config.toml
decoder_mlp_ratio = 2
decoder_fused_qkv = true
decoder_qk_norm = false
decoder_layer_scale_init = 1.0
Rows from block 4 of the text decoder, named by matrix and row number. Rows with one number belong to one attention dimension. Each number is 500 + 50 x the weight over its row's rms, rounded and kept within 0 to 999. All counts start at 0. Numbers have three digits each. After the name is the row's rms in percent of the matrix's.
# q: attention query, key and value (stacked) (decoder.blocks.4.attn.qkv.weight, 960x320, the q third), inputs 0-79
# k: attention query, key and value (stacked) (decoder.blocks.4.attn.qkv.weight, 960x320, the k third), inputs 0-79
q.229 098:500477509452600463504471492419498427468443512549622541479420569494530560451471501503583569542531441543476526542570470370460559531430534570530521546420506518372501466460537489448458456551520512434543478519486550499595481450615551459437454479
k.229 111:494516520442497574584472525389572515521574428539555479477474567484500573538511521462555472510435609436443595515479464483503453485548535433416465494520485435410541521481472433583519494528499521490409564564460522502515426451436519418500509473
q.230 100:497485491502490484491474496433432569452439544639525529479512533516520439635654537480550551517471485572530475505495441549524502523502457603408528542435573542376521445427455424504425491452511447547567438555420447555479473523445569495447491512
k.230 108:408603532593441502518447528456504562581479515395491533504558480509509520494513469506558602505531560521458500576535459475505565429588630478461413523480504523530455500535427504546490422556514565422409498447578509487539481431423553430405514530
q.231 111:516456512550497511444518381507456535586498584521429486527557479579498465550594531425481490454424457501526357593552573432541483574603424422472543428468501527515572486501466459366548485468598456520520520546431519578390501437459562588554423582
k.231 123:444421542527512486529498405476478514540537572457448563514485420498471412564516390493526488578552476530496485537579447527470378544445475499519435462532530454534501512503484534495536417521475542584466499494413518537542526491531516469574485490
q.232 097:519617554452462561594454488585477618512469415507473460520537527478406440517420466518527535491578508495542483460512557468448519550532488467528493467522498445517548488536426473506460503496494512510512552595555565503472416466443558457476538589
k.232 100:456496435496492478423524629425526552439496499510514388457522532516516493401390492478412444534413469389498487498517437453439485556552484550538551416510510522483453497436484466464414506544566537480545439493425499524571572422549496498414536512
q.233 112:488549532451617494569479503459512459463498547466434569446448511480554557510380508535491510484536498517482466518478568467428506447515483411547471541523527448419526445505502379533456538493537527584496471451466564498593426467467549530527546611
k.233 104:559519474457500387533457587632525525544460422508615475458482517475469520493467496571457425481436548533449486465431510452493497528568419483427554510454429522559510565467456523593542559426458554514444542567455480476584505535467404532492483513
q.234 101:521487494553523477559535512573521455405475498511482508628444418492520439493525513542528514527469496547486404494479613496417428498518484543497467446527499396515539468474574550590647531448542535520445423487526571512544562522480463394414491524
k.234 104:602553459527519508470479522539503404550559601532540490540452486447478455519479572530510466561469443467434535452558405461547456546479531470583509549541513525466602585381429366430461529512540439428465447456530439507495412507454504457513504534
q.235 103:464459472573467572571513472461451520490522498438478438513481539466494441508496477530473430537538487445505466513425543572462573600513550506604525505462548540418497460436604385518416490438547515545579483415519501458513509482456398554529485368
k.235 112:478424508544507421551591509528552565455545482559474444525513509537542523523453504584500550449475397590477504508561441434511539521462472487469557453450426562469533517503449481539520372506501535483481436554510503538541482488546530505449438421
q.236 103:500435476415432554460561474475419439445495527499539519565525612557519518587514528510447473451454493492408486560548529437477578505467484519465532433512600510505442484590572485495503516432482513447521499503574528445491502468520469536543554568
k.236 108:515439437545554545556474439526552477558508541433477506549553466462518503509666521516476480444516508554531510461461589463471465469536458507500497472460490629503558535431513384523559468438513469560595498481533498527449483539504535459481439474
q.237 107:547476585458518472517540446553562496478422491516488479480475443490454460556531405442452460438563464522479504540590523482451497427476586614563489475449445463517506460511496470447466504554405490489437465549458474363534472431556547501584455509
k.237 113:540477440439637530452465512572496470424434508500509501484562461420630554527424578477493455536460489517424468432478501575487516500427617512465545451455532497404454491513482479531472507492532498468595505527408597500449563476580510558533493525
q.238 105:584639574527589452517526479544500457550412491516547431476507545510526549559491566461492399531521505508585508488511508481487609508503563634465487458522532491439542519604454483484461551469525490522499476531535498382530488486492450468528347542
k.238 116:510493480415622481431511515417512497546504534434442469491481569439490536530536455504501578556502504459545445458495470489571500516468572502440432496441641415482513488366580538613457427464573496447567545413456521503474506494523500580504492621
q.239 098:506567502522507428613514467498540472555589531451572437555461513398514401460455484487519506517441542457484537540468554421435449523487526460555479484539401426605410493460564455496480569555536542491475543512629541549513534498439485526525531507
k.239 103:424464530458472623595484592539462619498523534488597496483532541533474553557456508579492454421448442465497526456574488573591475523530459517522539434462547418494467414499500517497474546557549490421497446494568509574453640492410559524532446479
q.240 106:494449427490499522428573498458455565456521448468527500441512538496561453477557473456427508475419442533527456539413610437540502586550468496492409473442448481515492486559569534500503479496526472454504529496484491441598520608507569542462530558
k.240 099:534546404528495513496623431510473499480573509625460337433478489501545507428594455459508500521607550466443432444536456460519402544482480460427475540512435545449518396469496616477525472625573464445530451512436519508610458511558415579409498487
q.241 107:509540523452489510504566494452524578599443513508502482499571502449494466504488470447571455452613540475493567453546515512442568443539425468520439532489606453461566489547512507497490451498612499502524466462471463425417559528506469550455532483
k.241 117:388566451408535432527509500509543482440451517430493521444523486451444548480392574463458432524505523557521567417445552474566439492494552463456519519517497554554497477492545481518454530528529511555657435595590483498445485395395485561470430472
q.242 098:592580452533600423506432516541439551462431546546529580468418342426518540558515518534507508551475409491429512454410549482441493406545551458454551512490529445479481437559512503540433478487512516407529557469559454432475482567506563521530426482
k.242 092:427392481537432507557481526512508499574555456585482461513439439507501399539447564525531590440508514507443482526486474484565502564472474443588504532494488491387601434435546547534659478594506528473504455523524542602464475574486523546526505508
q.243 101:463522443513461500521525414485612524542556501408450536507438487538460472452471407537539498612533423488506564488452500415468436476527494494595488487532495520527489609472497564583480515576481420491521500576561525470555527452524443424448554473
k.243 095:509529529536531529522556394453513511345492430506512461543523432479558474525522503517497462520558582538499481483573515557531478462414498570465476549455480420425552447497401470447508487504378576526540497476416459481438522527453493425520510460
q.244 098:550576637520508462387466494606453488509488505509476516550493465481530507488520546495479504516411606518528515465476517561446541419534411571500528532444551521413462579503514541491514466501436530526498500551495507421494550516547535499558550522
k.244 096:457547567485536478555509513534443562478520563486453478478468471577424453508522526500595512496532482525442468470479396518452592488508464444575452612475526570419499630454505428486556605436425452498476523532509551459526535445475583422367625482
q.245 104:423495426414444501526550454389520552515485419550490456493437485458469455495528462543401547418526542568467441563541558432409438510487555497463538486521434561408457536463505532400446497506587457472493506540554479482530528494469563477453463430
k.245 100:537519475517549518443534570476507440428401439531396464495455522462585500500512564436571563532588541489503575496600537437505489477499520458478550424422558423375539541464512472483391542594522463522543527453544556492570578424509539503550532431
q.246 094:355522481491517453493516537486518531523605503436385503465520418564501611581533552412498583491535484424486518470523565537476546474579406544431482609536460517439565485455566479513512478511495548551510471509536405504428526497485433505493427509
k.246 101:632475494577500552490540496488503459515483514505484482555517377513431550463462486453520507480524519575486515516448440460452473447418483481539397477533516521559523557466443517515518489416495559502509533544534476478495420479601473504482595570
q.247 096:508464456451473459453536524454534497505516521532463561460462481491514443549494513490671427482551514378474495579520491581483504468461507466550503408442552379518488474406433405496644529499536450614517528473526510508522416481415521442484443484
k.247 092:637464536640637421458499554456441525544420478550544564526513500474489535475463460459546492495489466530493613473570510570516549507433495550566567502558484533464428405497539574551545436424448492512440493489531495567453493582515524493428503516
q.248 109:543465454501532500497447428447453572511577509530566508520506487505499450535482544601498463535540536470489466556493447490459419392465401439497523626521425570513474489509546530542490516525449436540492549505468496482489478564574463502449599461
k.248 096:477487502528548432550412476481536472467579541620564503532462414469485545464455460454600518477437501421505532428571521466480463468468444608496465487538549536565491508561428483466483622580552484528364532531441527472505536484508483583554520570
q.249 111:551428504517484562486433481468488447515438527431407505416424477515444468489553497480461472520437518536475528437542562482521508450553440463554498482532593506519518471524495526490480557487515537438533398495470552502527518526501671491446514510
k.249 099:464463486445457435454362509527466522507405451570488395472498499544444536530468472515590512426474514499559512485559441498499521508544522536464477459484542525489387519482453472409567595507577517516455491545524554453530555590541447535433520480
q.250 113:470451530508523426568492505474520510441560428519366504461529488511461552489468553569422499496552460532556379524401547465531529524474500546516512507677378461489482461406464505515470468454471500456510537574599423474467509492602592540511485484
k.250 101:454483535460509410548463524514510579472529489555533466341475362507420478520478461579472509537507612453532526446552528462496579468480538508464574431512504432498545488517502549530471531548588511491586414487584521455518532544552522624565541464
q.251 101:449576490435579572500537418499491489530452529438479476518544581484490524509505511539483558474520480507621472514426479574587444487478480479447469518482456454478541522444535396587477578410667496537548546592591461507375442488500481475448443472
k.251 097:587461460519477424540518496499511518479498409583497473498455538501521528496445479426500431538594533503479507500498477507491603550494493526395445535393435527509468540499518453554533524511461529572534519487497495478523514485489455454548438492
q.252 095:444470426510570427445502504384553597609533606545548562422442456512588531547406479490550476487462525401474581551492487436503369493551453592464579571544525449521564491510380494466532513529609476544563603535488375528549424456496495469541506491
k.252 092:440473554539459565455526468495545397476540440619490512648517504434468542508443457479531574450554410467558523528642452461506482566427545482493491503528478506558467529557515510426601485447509496519463441515414563542521582542457421450434552478
q.253 091:490438497487549468537526504519394482521531493523592480410501597378464524493453513494486528527486567476493463476520541517619551542518475592494539482632569525495557421584511459492486506460451469422495530509506525551517516550509474499514527448
k.253 100:609505584481574439495453424554618504559475468533554573539502489478427519559416493541501519454447532497514563440467504556455525557524475597456484497483437364528491494433505519584505550528603462394538504538527470483467513511617533499465506516
q.254 090:572446559530418461531516519529526524452469460590531475432470565523582522462533563458471510484459493514542514563438482520539551498438476480508486509452531525538423530511535463523518457583519514514522568581467587526485522521448540566585472476
k.254 087:460521464541596523476470496541487530486557552553452529507492483618447517521479371505537484519535559482555431511556491479587538452485518478462581572523450563477443534524570561470563349506531379465450502448502460488537583473512496468450533515
q.255 097:430573537510544513510528612509464603477532526436511491552557510516537521611499516549435461467477522454464574548544501530448504502541513502507416566431578469517621386491543575465382475464557521571503455588460509454429367479457481544472470549
k.255 100:471413497555516543522490430521552470592513495579516478450499451451545439492536481348507490426523535552402500512648485477524451532482547424411490560503483550501510507542621580484543518475508539484535453469423586527522454495442561501546534445
q.256 108:560473535460541460407517557541488479546510538646491486509502484463545501418535498485516574577553467446564436467456504513548484618526396517554488447512514463488519512545489526493445469424436504455572465462523451490640494595473482514642443538
k.256 110:385419483496487432494527499518487411516538553523434539548515468453441403435431522481436507431413476523507504547602443493460424346493497518406449508517528474472438507405514581359536527523474524519456494512556534520458640460453429516437508466
q.257 105:522385517480411396400560545407479517509557533510391624482614390499589570428547444535494506546567421505540579576418504541471468533562500461463496452427521460567516527481405488587557532543445518497399547563524470456511473564361468504457526518
k.257 101:549409531578572479546530517536470507560523554419526599439447507533453439528534489515523522510483534565543601485506574555442524475545586479546528642504445413478520503582506424404539504481459483491541509512461531446469502569454522389466464471
q.258 099:473526580541550481557565489603352423474522534377613405509524563458395471518447510496482371513573443443569514512532536554545522490464563479520525507510533496500496461510603496453500482476480526451499446478508447473434566418576445576516588518
k.258 095:516488594425534510602472528553442514519496551551440477464500476518451444392352525585467507501526555539424466487514453420522505438521553549502499459551535451562460417455478429484445567522384434544490438482467550543545515490568551581496535509
q.259 095:424498465449431521489472462441452513460513474562428378402436558467431468480532503467493522527530559528584441563471389597519579444486569486459533494480483532412372506475549527550574477527491599532472605536474458469468408554479536505533428562
k.259 098:502433477419502388510520477515503446501556529464468507462544541492577473449571610523469478492450416439458539520467585575470457426493517538578477520534494442604605452400529420455494485430550490511554463487512551407463514563511420496463373476
q.260 102:473533480534551497488511476446451471535454444561514500567446485419522405525531551537493484471512565628546413410505491484447462519473428551500438575545551398546545457482450521383510497449565503513536507531557545564617510558462501453602479507
k.260 091:489517556434547394479450426453447383565530469460532556548472424433464579550508608393514508549572473504467510524563554532440437530398655536533527582469496471464579380498530435533480486523497470513475536500539500463482457446435516534492455472
q.261 090:422524602483423355460498520473483510484510488532499526464447499488516543450569537569570492536531527491437488462477548533447486414526396469523504411503521553550553467450423474471493488489490438487483430433523556465587487490597419513487488546
k.261 085:445593488527448497548592531563481474404525585549452478565445532552516422462559593520374569556559446512530494586503448446575518502460594534453468433576436450528432511605508413447513574537421460510507475408502458549547578578438477482535492498
q.262 098:449470474496545449519498572545542524451473392475546505497556568460429461575515549607448459469401447459480570508409485616432533528527511543458513475403488504442615524538478454600444513544485579515504471530552505527430517559524554428518517491
k.262 104:514503475531530533537526506630532511517540560464497467529520596484542431510570515570525438522531459502456516517521585448618483453522535501455453554517438481495429493519471554460526554513525465426435484477541548525494472573488475523493429472
q.263 090:602423487499591461483501491395436525455585533459472438420496589473520558403475503436485538575438403578533428524449563403481459513585449489433481488556453555475521547516490452440516563486507553529479567490500479537605552496510506510466484411
k.263 096:521492580476502506417472496515477509442575473422476457442570514457611413545594463553461522473526539488466514462474468439462445536515514451438534552576494476435537529561476431423543584483456552547500500504492446445512499484495493491547412504
q.264 107:413536485524503509473554528544567435569530589529559529537472526453439440567449460631509506405476481516470518453530498435499463474437489481491557467534540521561474515510508494421419566472428469586446501458430528534439566527501633500472545403
k.264 112:463440602463541509414470540547351578385495540452596519565519500525475534443592501536496511526455517427461480518497510440481476490435533465614496460515436514497522414559458467486575506434528507446555488559500515507560448554508436501517527421
q.265 101:530515475428567476501550599572483447516549432511450565502511565488612546494463532401415521534513478528523447505404491512491443543520517548420467525549573431467521445451443465461546511512523547503478461425420510570474531448445519502471509533
k.265 108:422499460493589534480467573507480494542567478495496526482508535447599466554516481552523560452552466458596513474474548490527517512442507527505485557536493480518487415533449456493528536454533481438514573476502538525534540564539483418505403422
q.266 102:488480555575513521437502570493517492536418504499513524536495601473613533503433547534472519545431450445518543413532545498632513458511422509504553547562494527457513477499608520633518599498486471446345492541440397449479585514586556483553500429
k.266 098:504434528469510503501458577525458478492518535509503501476498446537504471603540535473541541438502489409509500551562452444528502478563603491447429519548555503506469491537448568501452508531478539536511477520421545458633434545447452571449520464
q.267 087:464475460538456508468486570491435502447538582486541465428392557536474543479452492443419413541509463519530486482401593513552581542551461507547489525463464474439527519410524428477469486466561474583435464491488467501523376430438564409517466499
k.267 090:556475528351473440506556499494537567443479532483522562494491615504451511474496474519554497476455555435458537523627448475530535495529433573567512430524494394512591473542560508487479563573581494560543504465454453537481613499531469547423524549
q.268 103:539502481455447494461492533420481531509593552483424456550546518526444575437518493522574516582491435501578554500499491545543495504523472415517464489405533468550492521479458452472562501431391522483545516510487474516545470506452454454538588460
k.268 104:555504541441603502550471569466540528471479507471525543421515496477463494433492496444454515530506504501521548564485527460486553475533508454491551420572499477426498482529500480453535636449454454486538460478510563478507520515471438563480490474
q.269 100:503503531432452524580462510443384539560499557491512521392545515523548576527531504590486531515559492524499470476444551542530578498434520495483525447529431573543474554535486517535454515486562545544520491409462483446585527606543491487497498476
k.269 099:584573503567618527388463496490494469519483542510561546438509534445472459491480511447583494440463443482460428523515545507513518462567505494521485382532436472562519452442493406463520597528550492499450526504544512546495464559541440591475542434
q.270 104:477519480506559499534563502455466563497533506469542573456461404479458529453447367518445482497385483467418411465623564511484501457565486541523575438539473461496521574453430546437481553515514479515489575539514540420565600576569490602432511405
k.270 099:540511563494484414470550503489463475476467509445455470508469564513562458520517529513537528463422467385520558556505534364503545460576594420508522532533463436419441513436438511564520540483524561504476520481546509432493500462476549465506496480
q.271 091:484489471441533498546501454483544487432527469556507489433536536602538468459448556369429496555504571434467543480537414499560457454430541546483487548517435445463453495470470512519429493410471536513398553503546538537510530472533470607527576575
k.271 096:454592475620471453390411482440531456528461510401487398478553479461460466546509493555513334463519464463551534485529516509475431451480419547409491459492503494539585532501538445468449488566484412518489488599462507517506542518559540529569463612
q.272 115:441528425437483486528490556481557487488556526447607537612506479634453429550483533578493403477552546499518546605490529482419471498484463556519497580529398506512436601547443488462456532571553535384526560512393519491418483596522467508559500432
k.272 110:489544460505536489583371480501470457540439438536429446471503450398516527498584514557509486494463489478530456491554530465561525542491500373457438567599502510432458550562491548517576469389564519587438520456567517459388582487522495433509509484
q.273 100:543506491583478395550416493400503471537443535542471403475539632491433478537518544500524495523520422461448524548511552617539506495520495549513491439475506408539586506562496439546502459490477538509476458498532548448532573445551486545458517538
k.273 099:493476521544591499563519529586517553474613482440496486464458560539496455494434406563491480435457525530524424479513468427441491523549409446529547385539544523476525484568475489490440507496548468381417537613553491460551470520464483534441441463
q.274 096:536517596515495475525499473429490483573471501468559535478472445523410511558518389524464556486579548465639573352559415587545435522474436408564524471522507585451493451467424470543458597412510474389498459480486560467428441526547531528453473577
k.274 095:467390411439455512461567527511433435554562425565464528584522460455482534501541477517497541582474489503440522530437456525414472518510439562554490434385540581468541495519547453466465513569561520494446528451534471534490548547534486521510537523
q.275 101:451451423566526523500450541407469428460434572445596487514559469438508535551534525493524480523564561515564494510434479479374405471566442518475447479520517587520500549540475440618491504502425595505548494449522487612520527488508522430511459531
k.275 099:477474493532455483468481486487421449590365474513474460536480446504568544478422453503531578579487537499454571547474471547496501485495562512473511410501427495473496629542610514495492487533484464519514544616530542483579508476462561432489485566
q.276 100:437418517533479500524575412431436570513498481499444476515571510648500532478503484507537519562454516416547544486479524506449527559560501525507545466587533595478494493527471571472507494509526531430460525629440475602549566455448503487555551513
k.276 102:506510517542436455524529412475454477526489468571399513505407516471507557460515498556561433529465551532504426584546432590424423570603566458514513457671570548547487497574472429606476491553428481505580468526539524465410469562473507592486391495
q.277 090:551545471441427482503525622550449516579413465502551508512495512420513472479526625541472507549516433583476466446451545538533505490491519554473538459439524410472519528485488368528551459498462485456523491460566441423473518539440586432527476504
k.277 093:486542592503445469547579482525536509495598490508412542554559537460447453414609496509502489533545480470485513514541597517541454559508509432406518502604539468343620576353492486495471523496568429629468595498550474564439490529564490543480519492
q.278 092:509477536613448440489442483483529381586542439470469526499495430489456428473465505508468519459587429543578540495586519456466509556623567507546506568522455480531503550574582439488579545542480517513444435464493578473447501438495500504561531464
k.278 103:550478480441580403426540397501473510551524512537544500521533540492407515500509542506500540569457572481535535445518614479427577374551488463616401435421581483493577488503506477449467456454534508497506520506439490504383461600632459443500570518
q.279 100:526533551497514531507457478410534414470572538541572469521558477469507492603536442469523485475555507580471480627545479476465522413453593442519583532488582494458479469530506431436481424483424525509510499614427488420556553534528467425496528544
k.279 098:473522470444507456388445492581526558379514540459479458522602580582465408545538476507451443550563449483575465435495523435513467466498477537562599464640470534479485441508498444472480459501526571478522497503435575516583511514432517329535538457
q.280 118:517484476494541383493531454440463457465517422576557499515455553465491539513506495491485449508527493531344495466518521425520519468475523475489461546385550485533496495635534499512527550513453551564520433516490505481423579492443512487566498527
k.280 100:552505503471501476430506508526459509572474485420514501560536451627467540521520546462473471552479508500639482521517466496552529462449458408459395432393495542479420497547430517440455553575469501475417448447509467488429549596552499532540456507
q.281 102:427445539502491529397611486433477449448514522475542539542495533463484453471440463493523480495490452598467419492410511517448439439537591506553503528475476521462465536527557510453533455523447553596578493495427428457518532448441606473473456464
k.281 097:479462516533377539474479542466498562471508474439521577537452519480474469552539576474386536481492431597454533469619412543533550483494550589522462517473512437535535457464521529504412482582468443455581572580529512506473473489627511510517489465
q.282 100:514638524471525522545464521525544476532465602567497499514533539467480588519519519530513654375422520485447476495497516551505509473503435480541511493516501431513484417507566513515439511564513513489558434485504445547416530546517423373512294545
k.282 093:520413501491515478587547432594449496539430521584466439429495480502497492492472576511508451444488540536414582485505300563610522545520448430446531449461460515493436470547560493411471517580448496449462453487536480492470515456479588535450464508
q.283 093:537517509464549480576608457521493500444492464491493517487591504568502575604543389431570437525448473476467481597399569432463521402529488530495545509470447510462572527467517523517509472444443491489556444500439478454536429490479440485479516597
k.283 097:578520564514399482468518508428536397513476479586475568487568506468575532482445524461486545491510424381414514482478508572567517507486580490571561546489564561515448576470530443560574548464441600465460583513513571460532551500436487498449518552
q.284 097:554523490527431437490569524435559444528485538544493503475539489531394496543525410516439412495530495493465508415542445586562551516479543539430488522497497496523506517491495415444558556502474491568437500509539475513510562352476541418563470485
k.284 099:498539469494510467638472476516573483574539508531487578466376490479467479485534504510495506396520602498519527466557462560452432474522479446507403464481380457536555389512497528571603502500525595441544496451512479519452561406495500558503475493
q.285 102:592545446436447573428495535629517517408553505587414573417523499530513511482491479621450473483493532557482490490562509476515411534561417472448407493525460474590502492391496537467471463402544492509510394505523492575581481458462488647595521548
k.285 096:442467473496529563487428544453497522588515549545556507434496418532574520431514446527479457437451406531543480512550451504544472517502458537492423556485511478524502488537428457530613431519483438488452554573502416512431612465485489512541523453
q.286 097:451488505491528490436422407459490562454506476526561468453411525565601454519518442554589534491481524535543527453480485602499512579606570434506535492517528466457560472481523552501494447535559486530525498498546466443522433529489601486514553510
k.286 099:437485489499524508462466507613447518579504425494504485462475492526393462474436432580512536455518555518549610572518477477434557534482505425546450439462519504492490531453582430587470492586454542524551405433482478543502445542573466489383398513
q.287 100:443638455459534468494591546470483511524396445417492379468496431561546535483517447529537550466540447529472536518600440537530556496499560482505491480575493455491491532526527499459454452429547531573509480539559487505574437390570506566418478558
k.287 094:478559426470566395515534529507467527519447484493539496505555432492467516499521410515594512490527527461410505486568524491521447578475559514517627457447517438511411510480472477457544519569469683482492481487502570422443518546425415587457548403
q.288 103:495563470522397525489535564545469542606500479475530424477486485551401554515476484478511566466438455430460353439417555473506515457507610511451431454548494474456449488477444551390463472459480478560620513502567535494512462442541563505435433522
k.288 104:474484512523486411511510484466512524493495489474494599465456574475527609534596491515574475572374493551472468458525524527424537346453574486490514467520485541491487572497490538494436624546528474484511567512428563491567415489535346522527504366
q.289 103:562488413499498481515517574469536475410493411515515465551503563490511557502443540534428504543520417479531530475502487523518475419503590489462447533591477436548481439618426451515508528550473445536524458472517575477569393460507527493538481443
k.289 104:389480499532500470419548529502478622387503531485494527447552457475442493556570539483557481463542544540398401588497524434531510458525445522494502515537506500448422497505422589446492523521571600425470481437471469469509459504551458472443515488
q.290 098:463530453491446505473538571442441515500506478533457456500556470406418643499470431541506519481530477515481483581469449528574514519579544481485522594522640447525423390479466462565471400581560504557485466534538483498547486486570539420406511522
k.290 099:463433529483453483444468482477527528481471526506512538480398476479507489537549456583561476529522502471570478635464426460503520494501517495415397508576526588497486543551472525587543423469485460464477545447533465508526623520495534508520583462
q.291 098:522379618540489475452387524450535560455525449550485504423558517488515429567526533339455553526479491534508547471513475507449496362552458486485527481573477550562505523454604466423536498478602542470617540472508426460503484499490588481506534615
k.291 097:518528485497520515544498505444508565439458572471564434556482545499569539523578578549497527519487584510487547572478612487580439494426484479544522602480529455461518535483414463526445481521585582481496484488528567521544505407554526458549512446
q.292 095:488489441556449513490491533468494525454511506425557442613428464408480528472475557440474472492541422471521496517474528539509497651611485544570526533518435451539499482451511484639520487497473522520484558511412504397523493472540461445463425488
k.292 100:496502522485522664433440502430518465489518599540451442460537525443565426539454517502490527554512573490565518502630477502521517485397596558502506475476473571453557477437498523526406561460553513548453453508561434587507556490508473434441434476
q.293 105:534466568474557455546533484429411479490482600465479491445562486549616558437433449526533513504451461531555478504450422491541443463522461516489513612530496493548419569530463588482500419499482468553561479529466534542495578560601497514535490514
k.293 114:509492515540555456573544484522449414501462435486515597476538516590516413533570485474520478479596432510470494516479507434499477474473526522475559515538475405481553506576481473475560491458519578495511462508570466478578454388533560586492530517
q.294 100:600473487485426498572508564551497427538534492447574444492491535527427430373480496465416419592537461489553465530496509517509460362450503586507537521526435440547566395542429405472520515479542475497507542575456527426538498518422557467467530488
k.294 105:588476430509473601445495468589519431465466543587515446351473534487534573473486475431471420550449482553486470476470513460480540498556526539603482508426444449492441586472483514524480418520507429549537545534518548510520528415492504481612499496
q.295 101:513456462477594532389477474523442540513431533465549470453530559527453563479509587609507505481523614512547513480497539521550513500511603539548494470511443420563479446516536536490476476575456485490456511487473520564496578386457414563498538500
k.295 106:512511468551510641464421476482496489477506575576442539553543421411519533530504455530470453531633456468525510474553650437504474485525568543368565491473510592472545543480572469576489436401527602483427459478462476429440484500494478558515603428
q.296 117:448494514544501624436565495513459534526456528468469450505505383603508582473601474528543484504440479502507528527543543547440468493436517559507467517498454574515531533470486475475466593553549515511488587475457516569562542517544447427533418588
k.296 114:495592483520410517470592439475544638516446470476566536513365495516531499543536454465493567487495511465546477502458432471481554508566411532431462469426573518507473466512504480452520568538454432440501505482510532515502604513473534517489550512
q.297 104:514484543564493438513494560441488531453549463515548572545439475509454486533528530473484467467446481572537506535424503495503506595528501453433537528426503434540617509442578542424435437491463397503577492490566579448507538498470520511534617518
k.297 110:493534506500506450527430500456537586479497454524458445525468513592519463542608552451525528495579569562439423483541502475458467495507453472524512442431519621485546523478482625521460550519558597438531578498494499470452526467475484533564500539
q.298 101:518389450537455563467478592449552448409537461550583493485401488457546381537543490454529546524536441561488444529521481457492488528536507535550422530545490523503569538526501473535515431552533503475519487464516580530539524544495479503501572535
k.298 100:464465530513413382489496456585498551476496505511531520561520407521432586521456488476517469522523505507470427390487494438422526460465450552537515403509436470502453472431531497537472510491456476477561426455479524504492509546481499593440459526
q.299 102:534456486503541537477568536484539520444443494402548490504465448542482518467555455542474429398469448537576470555522588547533531424488513554504482542587459491586512475458613474430536504496527485477516544542477589516499542515464509555470568465
k.299 105:477515499496537500518458570493503550489472494575403466463446519390470473490468473496498496538535394483420503463500509505476493450578534493540480526619464545599607501462524474529523441441525528565448455490532471427555537390472550579504557438
q.300 095:465569520409517439488536547466481509462576483608454492491491448487516399474434500550460576471537493562451529425590519521523545425433492495487562441577540436498531427487505536477468539500429546516540518439509484461589520514563462461445431456
k.300 100:519503445550408574448454505492472481449526478473560461490529507450530509500377456443564401463484507488441561427491546419475499486541545595428489478488540503454532482548513531524380420510524513490504525467519485634476466521524527594532522433
q.301 098:519522438481457428516562508514465445413450475517454525475475467417427482543438574486473452497565531528444512420584503494561442455564577521447510444480539472535518481458494410484511399470457534593553455525522583367447486488550471430420527536
k.301 106:417545465462421523432514500505455541403519420573595524404491488486545524485556516529546479553506517503442401495507523296501514543487543491464494474422487434543498502537408499497471482542510482549502481437461457452526410553505534570513515493
q.302 100:563475384421508428431460579487510497537510494503483539560419429475482556477544454422476544554475429441444494454464563552524471551516557446466514550565587527493473570466372440469492492546410457494581557416532428453568538535444595482513614508
k.302 108:539442500533407413494468383536443545437471592525488501473476516529514593554467544511532520486457431581532390530512527468501529506512500569552555472520495475512418508476466495595428563498431433420478484542519475513484531601471407516583529402
q.303 094:530534532499427477501499599523444502453558496455458450506445498446565446442385534507485447581516577522485469574479494540382512403566579504500466578415479462490533465539482548575516429542485398596337421523480548454504473528596473544438497529
k.303 098:536561558507504567358583453481444544523400518484520460505518520513479494498457498546552489556503563511591422436485519522486489486516505485449511482428504526379504489546531538416522546557479453480516450483460544576500543508613639450543515498
q.304 097:463406525499507552505549407496543498483489519414513528507579528508529474430499517549430450492455508567500541492493518520540500545497436568549477560462471581563530447523475643482375533473511503438511424495483479413531459488548436466497524553
k.304 091:502429525589515576391520532532449553503424537506479454459463492563565538540578459501571452446560552431587480516457578556440578356568577456465522500488476451494502515494593523448495483442492475480571558423413479492478496548512526494508401484
q.305 096:479511492463509444443445599551430501602528475464494479486477581539502435391517551370498455506494498437481548545554512472436530572549435527491481499410586467424487512571492467556489496552426568487434550458448516467554572608507493495460547560
k.305 099:516438543446484427502559477477537518499431496548536486521562521478491523486431500471556555557471559468472528397398453514501559436425527476511466392566506468471408519517489426532403588478569448401480532566603447458513532494426510571434456457
q.306 094:563527427503422479509487483522508410532563483472586418467473447466530514487471481497470515513481492535446482458477555486429436470512494449480484481481557394550434444529483608546585409581550501431519498491500463498566505516466582479395525496
k.306 094:481496548496544540470622458474496502506542472514574537526482527475573485524490464469495656492541480498407512491559522544517488542453523524436524547475465451485458519478488507617477446587513532508496455531587485476443484478582481453487455361
q.307 094:492534465490521530487519476580521447361502425529463478542419519475515500488439347527540502524525339607572442461466490495469448539520497472484388535497502525500565469425529446514360476501453534485503518567494507544551463600486485516436470579
k.307 098:486514438416475476417504479450525518448591460525479480494481483504503495505467496495455467431379421489542421483470506528530483459464542432503555436479540495372534538533375475525569574602430484506455481490414549521508489499377449585546501610
q.308 100:480489419521498564425517485391478526534554557466512555527517524464563494538585544524508417510436505594461525599551470518510460549454531571529547470547507528531505503463513535457543484449494391494445449471532499534512454523501419536483458495
k.308 100:557418535571523554484484459406509557579483515490540509477471476531445459511543508470541524443576503449499495389544476490461514520569510479477527471540613480540534500545530464468459472511499511537463494497470478698494526527496576418448492453